From a checkpoint of a small model that answers yes/no questions on an image's attributes.
Data: trained on aerial photos of the United States (SatlasPretrain), 203450 training examples, 4.4 epochs.
Rows from block 3 of the fusion encoder of a small model that answers yes/no questions on an image's attributes, named by matrix and row number. Rows with one number within an expert belong to one neuron, the router's apart. Each number is 128 + 32 x the weight over its row's rms, rounded and kept within 0 to 255. All counts start at 0. Numbers have three digits each. After the name is the row's rms in percent of the matrix's.
After each expert's rows are labels from the 100 texts, of 14976, where the router gives the expert most weight on average: "fires on" is the input token at the peak. Only what is clearly more common there than usual is listed. The data: aerial photos of the United States (SatlasPretrain).
# router: router (fusion_encoder.blocks.3.mlp.router.weight, 8x256, trained with AdamW), inputs 192-255
# up: expert up (fusion_encoder.blocks.3.mlp.up, 8x128x256), inputs 192-255
# down: expert down (fusion_encoder.blocks.3.mlp.down, 8x256x128, transposed), outputs 192-255

# expert 0
router.0 080:152146161176142141163176079106122184108126151218093054116124093105084099164111151116163152182152134068163159141173150174099188134128139124113156103137108141110144120179170137131122177167146170
up.12 027:128128128128128128128128128128128124128128115128128128128128128128128128128128128128128128083128117128128128128128128124128255128128128128128128128151128005128128128128128128134127131142128125
down.12 014:128128171128127132128128057130128128128128155117163128133128128125128128128140090128128128128128155128144128000128128121136128000128128128144152128128128128128155125128128128128128147128128128
up.13 086:128130130078128128210150119145128128128127157210132128128127082128117128158128080126128128138121134128128124132155139128130154077128128128128115076173138213128124120133125140130128145128128128
down.13 069:128129128128131150108150021128130128136130128137161126128132134117165129128141127130128127123127132128027128067128129128128255128123127126123131128124128192128128140207102128128110054090130117
up.14 021:128163100128128143199133128128128095128104128177116122128128098126120123128123152128128128128128122128131106158091128128128155139128126128128109128155128129122128131128125133128128161037128118
down.14 016:128128135132128144114102065129128126128131123149178131131130134122128143128114128130128128133128153128199128150128128128114128136127128129128128140130128128125134139090002134128131158219128107
up.15 079:132128128121128126137160140136129113114071143146162126129127135128094125128112138128119132120128068152124129128119128129136111132126127127236128138135129128130126128119113130133136085027130168
down.15 118:128127125129127128128123171128128128128110133125128137127129127139128130127134122125135127163131128111138132114136127124132137124126124126064125131130128128128127128092126133128128111143128128
up.16 076:128127131151128128117131131133128128115128155139128128128128126125128112128139128128128128127128146102099122126128128118128144138128125127133136127131126128132126136122128128129137128149117137
down.16 073:128127124128135128105124128127128133128128120127171129138127131123119128143134144127121128117128128169129128222122128120122121128129123128053147087112141125128128131130128128129000125035128123
fires on: "park"

# expert 3
router.3 126:108125125133141155083111005135130144093118107178084093101124107111137120127152126141183139155138174079167142133150138133098214180122161127088151045165089128119100111123144146133157123253148154
up.11 060:128128075156148128063128124115128141123128129110091125127128128074100128128128120115127124128136129158096099183128128131127148127128128130137131128123128127129132091136131128128127128161128158
down.11 074:128128113117128122128181156130121109119118128124125128128123037128128128125126146125132128250128128117129137128120128219128108087128128128106117128126130128128128128128128128119128125247128121
up.12 031:128128027145131133128122128125128120127128144122129128128129128128151151123123094129140114118128129124134120095128128128134132104128139118177128128255127103130128130105128128129128105000124160
down.12 058:128128165128128128138128128129128128130127125128141128128128135131128133046040128128144128139129121117144118132126122125134130131128090132119121135120101128128128121145072128129126134128128130
up.13 052:128128206110128128210128118128128128128156184186087128128128128113111128128114128148161128133128069190128128128142128135121151197128128128128095128123128112128143128128151183115128177125128128
down.13 027:128113152152128160128168145113150000128128128136128128131128197129061128126123128128103128156128128100109128173128128119128128035128128092129128146138128055135128128128180050131166177137128158
up.14 043:125143144128128123128137255128127133128128142031156135128132153130142118130116130131133121140116127113113128164126125117125137140139128120107124213148133089132123113142118111138138116164114145
down.14 068:128119136138133124130153140127133125129127155096128122132135105117128135210136130158135128075128109132154123123090137088130129097126130109128140071154128078127128057049128126120128117179096148
up.15 044:128128149132128121095071071148128121128128119121128128128134120135132104139125140144128128128128128107199178098088128152128255140133122128128111110187134178128121128128104128127128175121132037
down.15 074:128118139118128133148121154123128144133131129147128128142128130143134133099123128128129128123128122130128128151198115128125147138148115128129045128135131128135126134124111117124117131131119128
fires on: "parking lot"; "railway"

# expert 2
router.2 110:147149185176123147142105219117107150130159160089094076123120105124151128142175157153159135113142089095173121116160154150118160149137150132180126091149099200127114118131148138143121213025149137
up.11 545:127130136121127127103110255128128128130128082148121128128128115100128126130226133134125138147128128114124128121106128128130172149125126130059128094128127187129128128128127128146128122127129130
down.11 419:128129131132128124125150016129130128126128130121184131128128169128129126128000122133128083132124119128127128127130128128129129163123129127148137195127128040126130133133140130115109128127131138
up.12 059:139128149139176128093114150121255132128128128155128137128128183138167136149211128128124128148127128128181128112128132108134098043119132137124166134099118033131128191120135132134139131126136108
down.12 050:128098128174128132144128173128128118128120130151132128176124145128143116131108128163139132128128135136128128104133128145133153163128128128140096128128128177170070126131170128122120118100111128
up.13 065:128098124099150157118161128010128128128091068196113128128094148112128128134144151099105178131136070128128132125128128143045128079130118111128126145127124108140128138128110088133130144082128130
down.13 062:128159091128128120128128092181128127128109162255139128128142134122056130127125154128119109116114137106116128154152133105162100113111138142069133123128131130128128103153131134124122140255181128
up.14 056:074132157118115141080117143170112143117136152168128128129141128136126128126139141128128128140128127037119128093083132129128177079125128136162139111128144229130124147112197136108165110182114128
down.14 054:127083079128123104141131135137128180143122138068129128116124128088128125123046128148132128126108129173115128173203107128128128128113123128128119129120121068139109131126085128118048131127128031
up.15 047:128148128128109122149128128255128125128128141124149128129128128135128101120113128128128128148128156135127129114123128078128168094128100128138128073128128129124153096122130167113131127169128128
down.15 034:123096169128140127118128136128151135137171128128129128102128128105122128099139128128128188128128126128093128128110128128128128142132122102128128146140130082143124127108112132138128128086128138
fires on: "crop field"; "river"

# expert 4
router.4 079:118132155168150162186181073123125185118126154208100071154143091107094117178122155127176160157142109103187146124177129166063197150132129126100167064143109137114099100161146162122153190173178185
up.11 067:128130113128128128128128124128128128128128130126124128128130131136108128128128116141128128126129136128128128050128128177128255126128136127141128128128128085123128128123120128128128112092124128
down.11 056:129126131129128128145128115125126128128128116123134125132128128128128128128128128128128128232128116128128128125128128128130128128128128128128128128128128136128128110128128128132128120136128140
up.12 058:127128128095128137131110063110128054131123121125161126128126141128113126127164123141128128105128121097135129118099125173128201130130138125139128187130128051130125128031112123138128121192129133
down.12 080:129118129133128119116136050124103156128128168125128126130125132128129126122128127125128128131127090128133128115152129162092139118129129142015127111129128142126138127126112130124099132111128128
up.13 010:128128128128138128128128133134128128128125075160136127129134124140054132128210124119134128128132141139117122156116129129128128141128135129128115128151128099124128128130126127131128121128131131
down.13 012:128128164146128122028114136125128128128128183128128126128129128125128096128142128128129128146129126135132129128144128155128121128129131127128128119128128128125128128128073129124128123127128115
up.14 023:128128133129142117116128128128128127128117130034123128128128129134128132124176120111125187111128140127128128128091128128129121169128134129113125213121128041128130130171055134120128107129128128
down.14 016:128123133131128090126128000076128094128144129083146128128128110128137155128117091120129128091128123139126130023122133214144169143126128128113103161128123128128133128218110128125076128099128128
up.15 010:128125124128128127138128129124128149128128128214183133128128135128128123128142113128134128128128128128126112200124129119127162128128128131128128120132128145131150134239107128128128087144128143
down.15 006:128131147126128128140140120128128128128132128100125128128128128131128128140128128128130128128129122128116128112052128121128128128128128124092128128128128123131128128108154128128128159128128134
fires on: "park"; "river"

# expert 1
router.1 084:108156164158169142164189071132104180100123170246077089140112118097098095188161135138144130161152105086188148125137131174083200156124134137114181052141096120107105107167170121136137174174148186
up.12 109:147130122097125126124118119128130131130110128125132127147128128129132116133123130128135097115117111255105128125158133119131078131119128117128129169128129117128127130126090132125133119000131130
down.12 080:132154088128128143128133125129128123128128126139121126131132122135136145115128128128124129130128117113134132165129129124114128000127132146080129128129130150115128079150117124151128144128128124
up.13 080:128134095068128128128128174120120145126134133230141119123128126128195133148061122120128183096128178105128127129074128150151120084126124148255128071140128094125126210131114128129128176140128114
down.13 068:128128137128140108112075132123118128129127108125126139131128125144128093131128125160128097123128130181128108123161135128141124122128141128000159100122125125125128134053127128126082128133125136
up.14 039:128130128123123128128128113128128121131128129093128131128128123128070134147106127131133128126128128162128096230141128076129255123124119133171128113131129131171128131113128098126128128138127117
down.14 020:126040137127135128115185150128128161127129040099103132128127128126097125128128128128131128128128128121113097176137128112128133205156132120128127128123126128121120128128112128132131133157119128
up.15 018:128127116000128148129128161128128140128134139123128128128124128128119154132128148128128132128129117146128128128136128128128128038119143130128128119113128110128128128103128128128128128128128128
down.15 018:128128128128127128128104136128128128129128125128130128129128128128083128128121129125128128128132133128128128128139128116127100113128124130128128116128128107128128128121128128128128128131128136
up.16 030:128128119122133110070132255146134128128137162128128128129128127128102177141061128129128128128128134144128153110128128128134125153128128128095131128128128175125111128128128127136128183104129128
down.16 024:128123128128117128134128128107121128128128129141128128128128146128087132129129128120127151128128139114124156111129128196124255128128128112133132088128128128111127123122125128127128128116128124
fires on: "park"; "parking lot"

# expert 5
router.5 084:160147159138146171155174083127153174111134165237097101114142079108103115189100166091155156169155124080175153134158144166099182156113161141110179098161106122105116119155155141107121184169156182
up.12 011:128128128128128128128128128117124128128128128255128128128128128128128204125137128132128128112128151128127133169128127128128100128128126128144128128126123115131128113125122128128128161250128128
down.12 016:128141129128128133128139112129128128128128120086128126128127125126128136139126134127126128133127129128128128173129128127128128212128128119222128128127128128128129122134111128128128128138128126
up.13 056:128136131088128133107128106118128132128130115147129117130128127114163120042113127126130128133127123190121058128134128128128033128128121130181128128088121163102128081129083128137128128128129128
down.13 063:128128136128134123099121181124143127128126142180137129128128143151124120140154119122130134128128157116162139255126128226137128112128128140196128128128128139128128125143128136114128144128134124
up.14 018:128140138128128128128136122134137128128128167004128128129128128128191128134104128132140128113126108128115128128138128128131128161128131131099108128128128128128128124094128150131117114045130128
down.14 022:128156128129128124115128136128127135128128129100127126128127128128128116132119122125128128116128130134128128054128128074123111239121127128147128216130128220133128128128150128128128151125128128
up.15 010:131128128124130128077113064139128140128110114118217128128129139128128128106128127111120128174128128124128132086147128133128175128128128128255120123137135167128129135128133131127128114128128128
down.15 009:128127136128127128132131094127132131128128148218138134122128117114147128128164128128125128128128110126129128139110128121126032137118126136145134128128128162153128129134129128126128120050128125
up.16 031:115117128128130128110128240129128128128128131110128130128128122128128128128128128128122128128128128117130151143128081128117046128144128128128135128151125233130128131117126128129136099179128128
down.16 035:128125153127128175128127128128128126128128128072132128128126128128128136128128128110128128115133128128094128201202129128128255113128134128129128115125128155128115138145132128128128120000128128
fires on: "river"; "park"

# expert 7
router.7 138:135136155134140125207227180126140148106108174090156105135135080128131104146128150111122137147142134119121127071105126139119133100142121152099153157143118186125124129204163145139101127117150144
up.11 027:128128128128121124052138094115128156127128128180177128118130128129128128019117052137123125167130121128116078113146141129128091109128115129128128166115128163147128162155128143101128128195128120
down.11 029:127149030120128128157132121128111125128117133153004128129126179128131121131128130128147128124145120128142128119123133136074118192136134127128128105233133128114128125138128128105116131163115099
up.12 029:128135251132120128208117128128128136130128143223130128128128141123128128120050128128135123128128102166111128080170128130122085099103096138122128125128128138136128113128124128128096128046128128
down.12 020:128128128084128155113128169128142128128128128119096133128145128090158196118091126128137125128128142061130132128135128180128115179128128128128124168123128112117127224165128128122127128127128127
up.13 028:128170080128128156128128137036124135142183117103060128128133129128128165141201111126102128094128121132137128093149165135120102109127163128119142089130125128108128128126128103125128156138128118
down.13 021:079080166151126162105126078128138128128098101128149128125126128127128060048125128111116133131128141128130127095042132172150084069145105126096114125107120104128128120117128128128144131134128128
up.14 045:132128170119128118047111170156128128128128110126169130125130093128159109128135125003000122143146033128137142080127121127128120151128123132127128119134128130128128124128097128102118128137132161
down.14 034:129120045121132085128143147159128128128129167116128118128114157094128118178128098128128128128128128225138128111169128137128128120133128153065128121127116125123115121118128128227124123093128129
up.15 027:128145128155138129093147136127124129128130132120128104128128128136121128128128128128007128128128128128162128132255128169147110119136128128118123101135128110126128130154128143127128170034128128
down.15 024:119167172152128128128128128122128126128128099116208128128138140131157134128121128127135123147128196140128124213090128081117128224125128139049128123113098128133128132087128128123052136097128151
fires on: "road"

# expert 6
router.6 080:129152161171158128163158078139122165115109164227104086110131120111084094170119134133148151175154116077211182115176124166080193141117154148134202076129123140095134112157144138128123195173173163
up.11 040:129121132128128128157129128139126128128124122116120136128128116120167117118122124129128133123128133121128123187155128134131128151128123130119132106123129130124122128157092126128123030006123128
down.11 040:130129133127130130189128083126134127128128125132132125124137122125142126150120131128131131142128128138159126128128134122129000107129127128070121087136143128128128131133079128125069255000132129
up.12 021:127128128125128128097128015119128091128126099128133128128128128128109134121132128128133128133128234126129131128147127132126165135129124128137128128135128122128129125123128125126129139177127128
down.12 018:128124128126128128134130143122128128128128136128160130128128128165128128128142130131128128128128128128148128000128130124127085102128134128174128142129128128128138128128195128131110162128128128
up.13 028:128146125132128107128074088133128134128123114128133125127126110128255128127162133123127128116128128094124128128165134130129115123105111143128122000126153122127128128175128142128066170057180115
down.13 020:128128121128127125136159121125122128128129128125109128129129128130128128112124128133128107131128128196128123149131128124123085128135126128000116102121127056122132125098111125128122133065119128
up.14 064:128127129142128121130133076128127146150128110029232128125127134128128128122163128128128132128128122147135109128135128126141164111122115131166128123128128158128136128128125128119136112077128128
down.14 076:129048131130131091108129177125128129128130146128129141127130127113130129128116128142134117135128128125140128164112128123130173128128128142128125128131118106128134128131255129131122118128128128
up.15 036:130125128133127124119123130139128136128123128248125142128128119128149128132166123128120128141128016125128128138124121129129138113128140127204135128126130101148131128128143109135131086148127136
down.15 036:124130130133132128126134106125128135128130158124093125133119127126109126128112128126135128128130123121125133068082121126125167122128130124104117102123128239128119128126128131128126128124128077
fires on: "park"