config.toml
encoder_width = 192
fusion_encoder_activation = "gelu"
fusion_encoder_head_dim = 32
fusion_encoder_bias = "all"
fusion_encoder_shared_expert = false
fusion_encoder_connector = "mlp"
residual_init = "none"
beta2 = 0.99
adamw_lr_other_params = 0.0014
batch_size = 64
lr_schedule = "cosine"
Rows from block 3 of the fusion encoder of a small model that answers yes/no questions on an image's attributes, named by matrix and row number. Rows with one number within an expert belong to one neuron, the router's apart. Each number is 500 + 40 x the weight over its row's rms, rounded and kept within 0 to 999. All counts start at 0. Numbers have three digits each. After the name is the row's rms in percent of the matrix's.
Before each expert's rows are labels from the 100 texts, of 14976, where the router gives the expert most weight on average: "tokens" is the input token at the peak. Only what is clearly more common there than usual is listed. The data: aerial photos of the United States (SatlasPretrain).
# router: router (fusion_encoder.blocks.3.mlp.router.weight, 8x256, trained with AdamW), inputs 192-255
# up: expert up (fusion_encoder.blocks.3.mlp.up, 8x128x256), inputs 192-255
# down: expert down (fusion_encoder.blocks.3.mlp.down, 8x256x128, transposed), outputs 192-255

# expert 6
tokens: "park"
router.6 080:501529541554538500544538437513492546484477545624470448478503490479445457552489507506525528558532485437604568483560495548440581517486532525507592435501494515458508480537520512500494584557557544
up.16 026:498500500537502500523516458500500500513554503450412493500512503500551500477500496500485500500500381527507500405526500484500509474491500501500553531496500531520500494500500500500505546253500495
down.16 017:500500507507511500500508619497500509491496487500706511500500500496500500520588491518500500502500525500489500752500500500526583410499493500500500378500503500500500526524500500500473687561500510
up.17 034:500501461511500534501547571408500500500500500594394500500500488477485522525497500493476500500500487500498470500477500511485500531500500506451517500500500500500452460378525500500500586428489493
down.17 022:507514494500500496544444500545495454490493500500538505487500592524500500433507500501487497500469497476456500505500500516523500500500464496500489573500500500498534500500500500523500500458500512
up.18 032:499528500479500493466508514503500523529502525500494500500500511505430500489584500498469500480500478485503493468540494537504543479500500511432500516489500397496500500490500510484500556543500452
down.18 031:500493525506505513544509500509500477497500567531489529500500500486544500502488433500500448505500491502501500407417500458516500457508505502527510540500464425500532500521492500500550500500447531
up.19 059:499500500500500500504499507501505500500512566487483498500500451500550500500516500502504476500500503490500493486500500479504500497498473500500500469492500493499500500498498504506500493154498449
down.19 042:492495457464499500470531486500500529500497295455500493500500467500500491507500500500503533558500522554542511725500500515520330503500500500504483500500500500500500500297333541497455534414530584
up.20 023:500500489500500500508495500487500527509500496500411500497500497500500500500627498473500500500539488474507498494509496523497497480500500500451507476500500454495500499500500500498471500494500478
down.20 013:500486525513498598507500662502500493500502516500513502500503500513486494502548496500480500502499500500511498500487500492500484500500495500456500588497498485504499494509485500501502540634500500
up.21 079:500505503502500491521503500504500502489500499386496498504500543500491500506500500506522497513500510499496514527487500485504506499501500500500486605507500499471495500496487535502500497638501493
down.21 034:531509498503500533500497613492500508500510582495492454500485500524494502506500510489499500493500510514474490481488500500491500553500504505637500500487502500496501500500500500498481576443500478
up.22 025:498500490488500497482486514498504500502518500431528500499500499527538519500498517502500500500500514496500502627523509500500516499500495505485523500497500511504498610480523500500495508743500494
down.22 017:508514494499503500481492517502506487500500480493406493511496503538503483493528500501500494488500502512516494398497501520489472607504500507444501540499500491464502497492516501500490536500501554
up.23 048:502497519500498474499472534516499620496485497546518510500500494496500485496451496500504500541500547478500511643519503489512454462498496501466506493496504477491504484625405549493476494489500509
down.23 029:500530500486500500487532500464500499527510508486497498495504437505500584482580500496498500500558479471524500513576500498431521494500466502397498395499507506494484501502500488500413537562502500
up.24 048:500500513500500481506477533447499467500519449498393509500500509479472524493500500491533508438500493493474495663520500522462603485502508502500499500500511474500500504542498500499447519526500500
down.24 039:500500534500490462507493528500508500486500475497498500500479500500476500527496500503502500470500493502504484511501500518496520501500506500439502474490497515500500500500509502519512653500494551
up.25 139:500504482494501500458497468504500488500500500657484501502499500498493522499500501507501505527500509500500500555395495495492500500497511497481500432500502476498504506493498491488496529510516482
down.25 118:495521505529500482494510590497500529500550500500486502500485497515484482500499491478525500627504515500505505589451500504473599619497491500485499446492500580481498499500514500502493429502500487

# expert 3
tokens: "parking lot"; "railway"
router.3 126:475496496506516533443479347508502520457487473563445456466495474479512490499529497516569514534512558438549518506527513507463607566493541499451529396547451500488465479494521523506537494657525532
up.16 020:500500442543507492500486519508515448500474452459501500500504486525500500500464573500500491519500500507494491500491500514500581335518503500492484716523494531500500522525485500512447528476502527
down.16 019:502494501504500522525536433519493496506481539500493544494500500529484471511500473500507495429500500498520526506483500483500497506500510467510557536477511484500500497601295500496500484521500506
up.17 045:500509532507500507500509447496500500500500509512538500500500489502500424483515547500500500481500493500500500271499500500500425500504503494616562378489497485500500500408500500496554500519500523
down.17 046:499496494563500518510522517477500540500500508533510484495500517500500500500472500507500492525500518502510464529496500337549500441500500500433500629500497486500507495498500426500485520459500500
up.18 048:501534500481500504469539455500500503503500500516473481512494436500500500500537528500500520504513508494490465497500500493484353500504500500500539579497507500504500500465494500513500467501500490
down.18 055:500375497501500528452461531471500498500444500511500500506500461539510509500500506489546508452500503500518501492509500500500500514500498498439500486500500507504500500531535497462500500611500500
up.19 065:500500495533500493477251463465507480498500500507535544500511478526495521500559443507517480500495530430503546469498453500497454523500540479474518483529494458500514506494484440485546453502473520
down.19 067:493500479493492500500500518500481500500500474502500466491494501500495500500537520527500500496500498514472496487521505496500504504500500495493480500500500565493500500533500560509495464481532500
up.20 026:498500496491500500505518785502500518500504487475496500500500506451463689500500500510500553481500500689500498500510532537494500508500489500497529518493500500446500500593525500500470500608500487
down.20 037:500507500500500420493500500500500503500494486364500500500502484500500475498494500499503500500502479494511500500494502533496425570471504500511475500503500491500500503487557500504491500488500500
up.21 037:487493442488527500351508468474500524487533485501499486500483500454500520447500429500500500468500500460491536462615500507532476500500555481500578489460500500498479440446514503498555415464483538
down.21 029:506500482536447460517500460495502383476503432546486559483500324500500516488569500500500444562494512500401500500423499529481500562457476513500424605500484557500500532510583535500500500500500500
up.22 029:500500497486502512500468626500492500500633484542539497500497501500493500500502499499485500392500516574500500490487500501489589649500502500500521500492479500500494500426558500519500500500510507
down.22 033:500500497501496398554492514500500500500482491519500497500495497500500500500462521537500562527500374405518503500500500520497500500482492500500492517497500441424500603494566500496510497511500491
up.23 066:500502500500500515485466500501500500500500509487512500505500489516500500421500500505500500498500489481490527502497500500505500534500504500520519500505502564500500508533504496500505478500494576
down.23 114:500500504502500551546516500499504510500499500488513501500498509500493509531504503495493500527515500513490500457504501500510498469500500506523499500507500538510489495500491500499485500517493483
up.24 026:500500535500500478515504486494506467525473476519500492500517478517499500516377510517521496481500500506484507519492500501500500487504500485546465500539500404500524551467500459515473517491500487
down.24 026:497421513531500513500500520500531500506494506522498493509499456500497495489537504494490500500500454500510491654583504500500503477522487500486500500502497618497496522489500495490509506579500500
up.25 060:517500489508503500502494495505500495500554557487500500493500500499494485394543451500496500500483500470500329476404500487525338554507522500536508704482500500500500488517510497503475444503483574
down.25 044:500490477512499527468500491487488503500376489513517492500500482500505500510500521500532505500500501500503528450570500534507593387477500480429509500500511491502496504500500499500503494496502441

# expert 2
tokens: "crop field"; "river"
router.2 110:524527572560494524517471614487474528503538540452457434493490472496529500517559537531539509481518452459557491485540533527488541526511528505565498454526464590499482487503525513519491606371526511
up.16 037:500495412505485450487500425473500504507461500500500485503492488539496500496516500500529502430500536486494501498520500441471507430511490495508454636500500595500500482589474460514455500478493498
down.16 048:475562511485522500417500468500500500500517476508514479485472495500439500500500519402514578521500496481495500502500515532494461525479511501500506529504500500500500494500494522500535500337500459
up.17 052:500513524492500507497473535500524501510500541475500500502505496500500470572537500502514534467511502432501513477502550531527436542500505500493563543458524575448500500500444515495504535483500510
down.17 042:500460503476500474503512525512503495500522504498498469500500539489524500493415498497505506500500487484488500484680500399502455462500499492470504510493482512500500490496645500504497476301503500
up.18 043:500500490500500509500151473468500500500500506600500500505503500500501495523541500500497505406500482500396487500502500500500514427500500500577518553497494516513504500500567500500505513489488500
down.18 070:494493489500500504461588506493500499502500502500500499500498500500486498770500501503500457500500498500521500500590500500500465441500500473473501500526500474493446488500500500500496448500510500
up.19 040:500502518432504500423504665493500628498496496496518500500501508486511496481502497499500500500506505531457504497483500500485512455507500500504473455500500502504450502495513501500379489490500500
down.19 035:575510488528500500553513580491500486500442500392482465457498487587514542506508508502500498431505503475500498495497499468500506501501496500506518478484497577454496493510601487441498511487487497
up.20 031:500499505547500511500500507532427508500494497516500500500495536496507498431489500461494500500493492514515493500500500494491500478500499500500500500500473500513500500440502505465500565482490500
down.20 038:515500446519500551500461515475500545500508500500567500498503591503468500500476526498506500323500500607345507484501500578500406663495499496572500463500552500455518494500498482500500518526491500
up.21 035:507476491500500496434418496492500578500421394473498500500496506500447491407533530542504511510503389504491508557539500485500581500506487500500482530514500533521471500501504493475500500504505487
down.21 034:504500577502500497517489500468500493504555517503514560500500500506500500487563438500500500445500505497513451475405500473459494477517563523599500455479489531516589491485490500504500499498409500
up.22 450:501503499498503500504507518500504501501502500522496499500500496500504516497506497499503513500499497500500502528491500501496501519497499517500503501509498495495503501500498504499498497325487500
down.22 404:502497506503496505493498476498498497500495502501499498501500504504503499505496499504500487492499505496509486483500498488503499500500503489482499493495501474500496499520502500500498533460502500
up.23 032:500504513513499500500500491510500453500384500415533484500502500517500500518500500494495421496500395511476493493432500504511500529513496500544500474500500500500500500499607500500500497500500502
down.23 033:500500485500500454483500329565500483500511505576497500500500504500500500470388500523486500535456599516505504523555500500513478500500503499486484500500500452500498500495460500501500547488500504
up.24 045:500500531496500500500507637498500546501510500507500500500491508500520500508487476500529500513500500480521496602778500512494380513492519510498537411504501447500500499500500500506502482519507466
down.24 050:500500450547500497570525539500500464500496442580492500500500486496526500496565500503500431527486618512505508507496497500495569468500492500452467483492500631500500500402505500488519500465500548
up.25 034:500500485489500504525502466486500555504494492500460500497500485500529503500501503500492562500496392506500514489503503498507542504500500500478510561506500510500501521466529511494499525498500629
down.25 069:503527507504500500501500504500503504501500500474404510500500508507500504498494494516499459499500501508540496517496499499492443441509498498503540501492489500509502494500607488500486503483489493

# expert 0
tokens: "park"
router.0 080:530522542560518516544561439472492570476498529612457408485495456471445464545479529485543530568530508425544538517556527557464575507500514495481534468512475516477520490564552511504492561549522553
up.17 061:502506500500497500479507516534500617500472632482488500501500492464528479526507500519465500504497379501500442403599501500510345500500500494512499486489487451500499495486528500500498514638500499
down.17 050:500428500500500491535476484501500480500507475525513500500501525500483494495507498443500505505499500500494509533405500494476488500483503513528501500491500573492509512564586500500490526256500500
up.18 059:500533470500500502485522500500499442500495493473506505500500553503470479496500504500500500491496496500505501533486500500500500519490500500716500530500500512502501513506486500500500498517501500
down.18 037:497525512500500500543467450486500494502500508500494500500504500494529510505498489482507500505500500500500500500531500493500701500484497551452516442485500522499500486500500500496548500500500505
up.19 080:503504500513495495434439451413500566500507373513500495501498491500656500468495451482493533505515520491495517533589500500500507402497480512459520488470513500508504500500500500483459509608495500
down.19 058:503402468500510542500500563510500500500501577479483499513500476500500489500500496493500500500520497500477516500515500515529533519500496525537475500501500481505497507495528527501500509498503527
up.20 027:499485500485497499495503342500500510492553499404535500500499527500493500500503500506506489493495491509509503485493500493512461502498497498519500496481500497496500495520504502500536470412500500
down.20 042:501500516501500496497499500500500498500498505507503500499500499502491500505494504504500500493499499500513499462514500499500499504496500494507504500508500502501500502500500497500500500485500494
up.21 032:500500510487500497503500485513501516500469492553514506500500484500530500500493491503524512522500476463512500496500498492501353511500500499487489657500498544500500500500493495500500446527500504
down.21 027:500500506526500493504500489511500497497501522567506510502509493494500505500500477507500495489498504512522494538500500500515500604500497500956517479500501500525500500547414489507500346553500500
up.22 059:508502500498497499512496494486497523500495500500507504500500501514472497494500500495564493499500503492500500472470501498499292430500497500500516489502500492500503520523492500496498511506500501
down.22 038:501552499487500494440683740507500511501505498506473478500494462500497504500498514498500526503500491477510501567517508645504629511499495500267484475500498487500497491495506500500469507502519500
up.23 234:503502497512495496511503509510500495517500506484505517500500501501371502500500493504485478503500505510491500342500504504523358544492498500492510578500500455497501488497498486493501490500500500
down.23 290:500469502501500500500506496501497499500498499521512501499500518476490502500494503500493500505497501498560496503495498623479562500500492498538495500494499500505502499499522499501509496497506500
up.24 102:526502500500500487500486432497500522509500472213500500500498486489521500471496500498472510505493481522500493426500500496495498481500497501488500550486500505509503495499488496497503520541502525
down.24 102:498494467500500492531498559502500495500491493500492488501500506500447506507497505496502500502503511417473493511508500500500482500500521539558496468515501500500499500501585500497502523479493511
up.25 087:507504503494500482483500468508500502500545502485500500500499519518507500531546509500500503451500481516461500498500500513500511534498500500496500563484488516500500500546505500499489500515511488
down.25 077:500499492500499500481528541500500529498497499500512500500507500497500512525500500524527489483485514440475500500462500497522569441503522500409541359512500500489509489500523496491500500500461525
up.26 063:500511500529467459469438427488513471499527500391595542506500502615510481508490493500500446529493593508492483591489510500512483451500484500550524512494486500500536527517484486493500481516500472
down.26 045:494490493487502507501534568507506524500487524526487506509500475500500484502538486497536502440506500468504509627456499499508484526500518500476596395522505473500483500568500496489380501544500500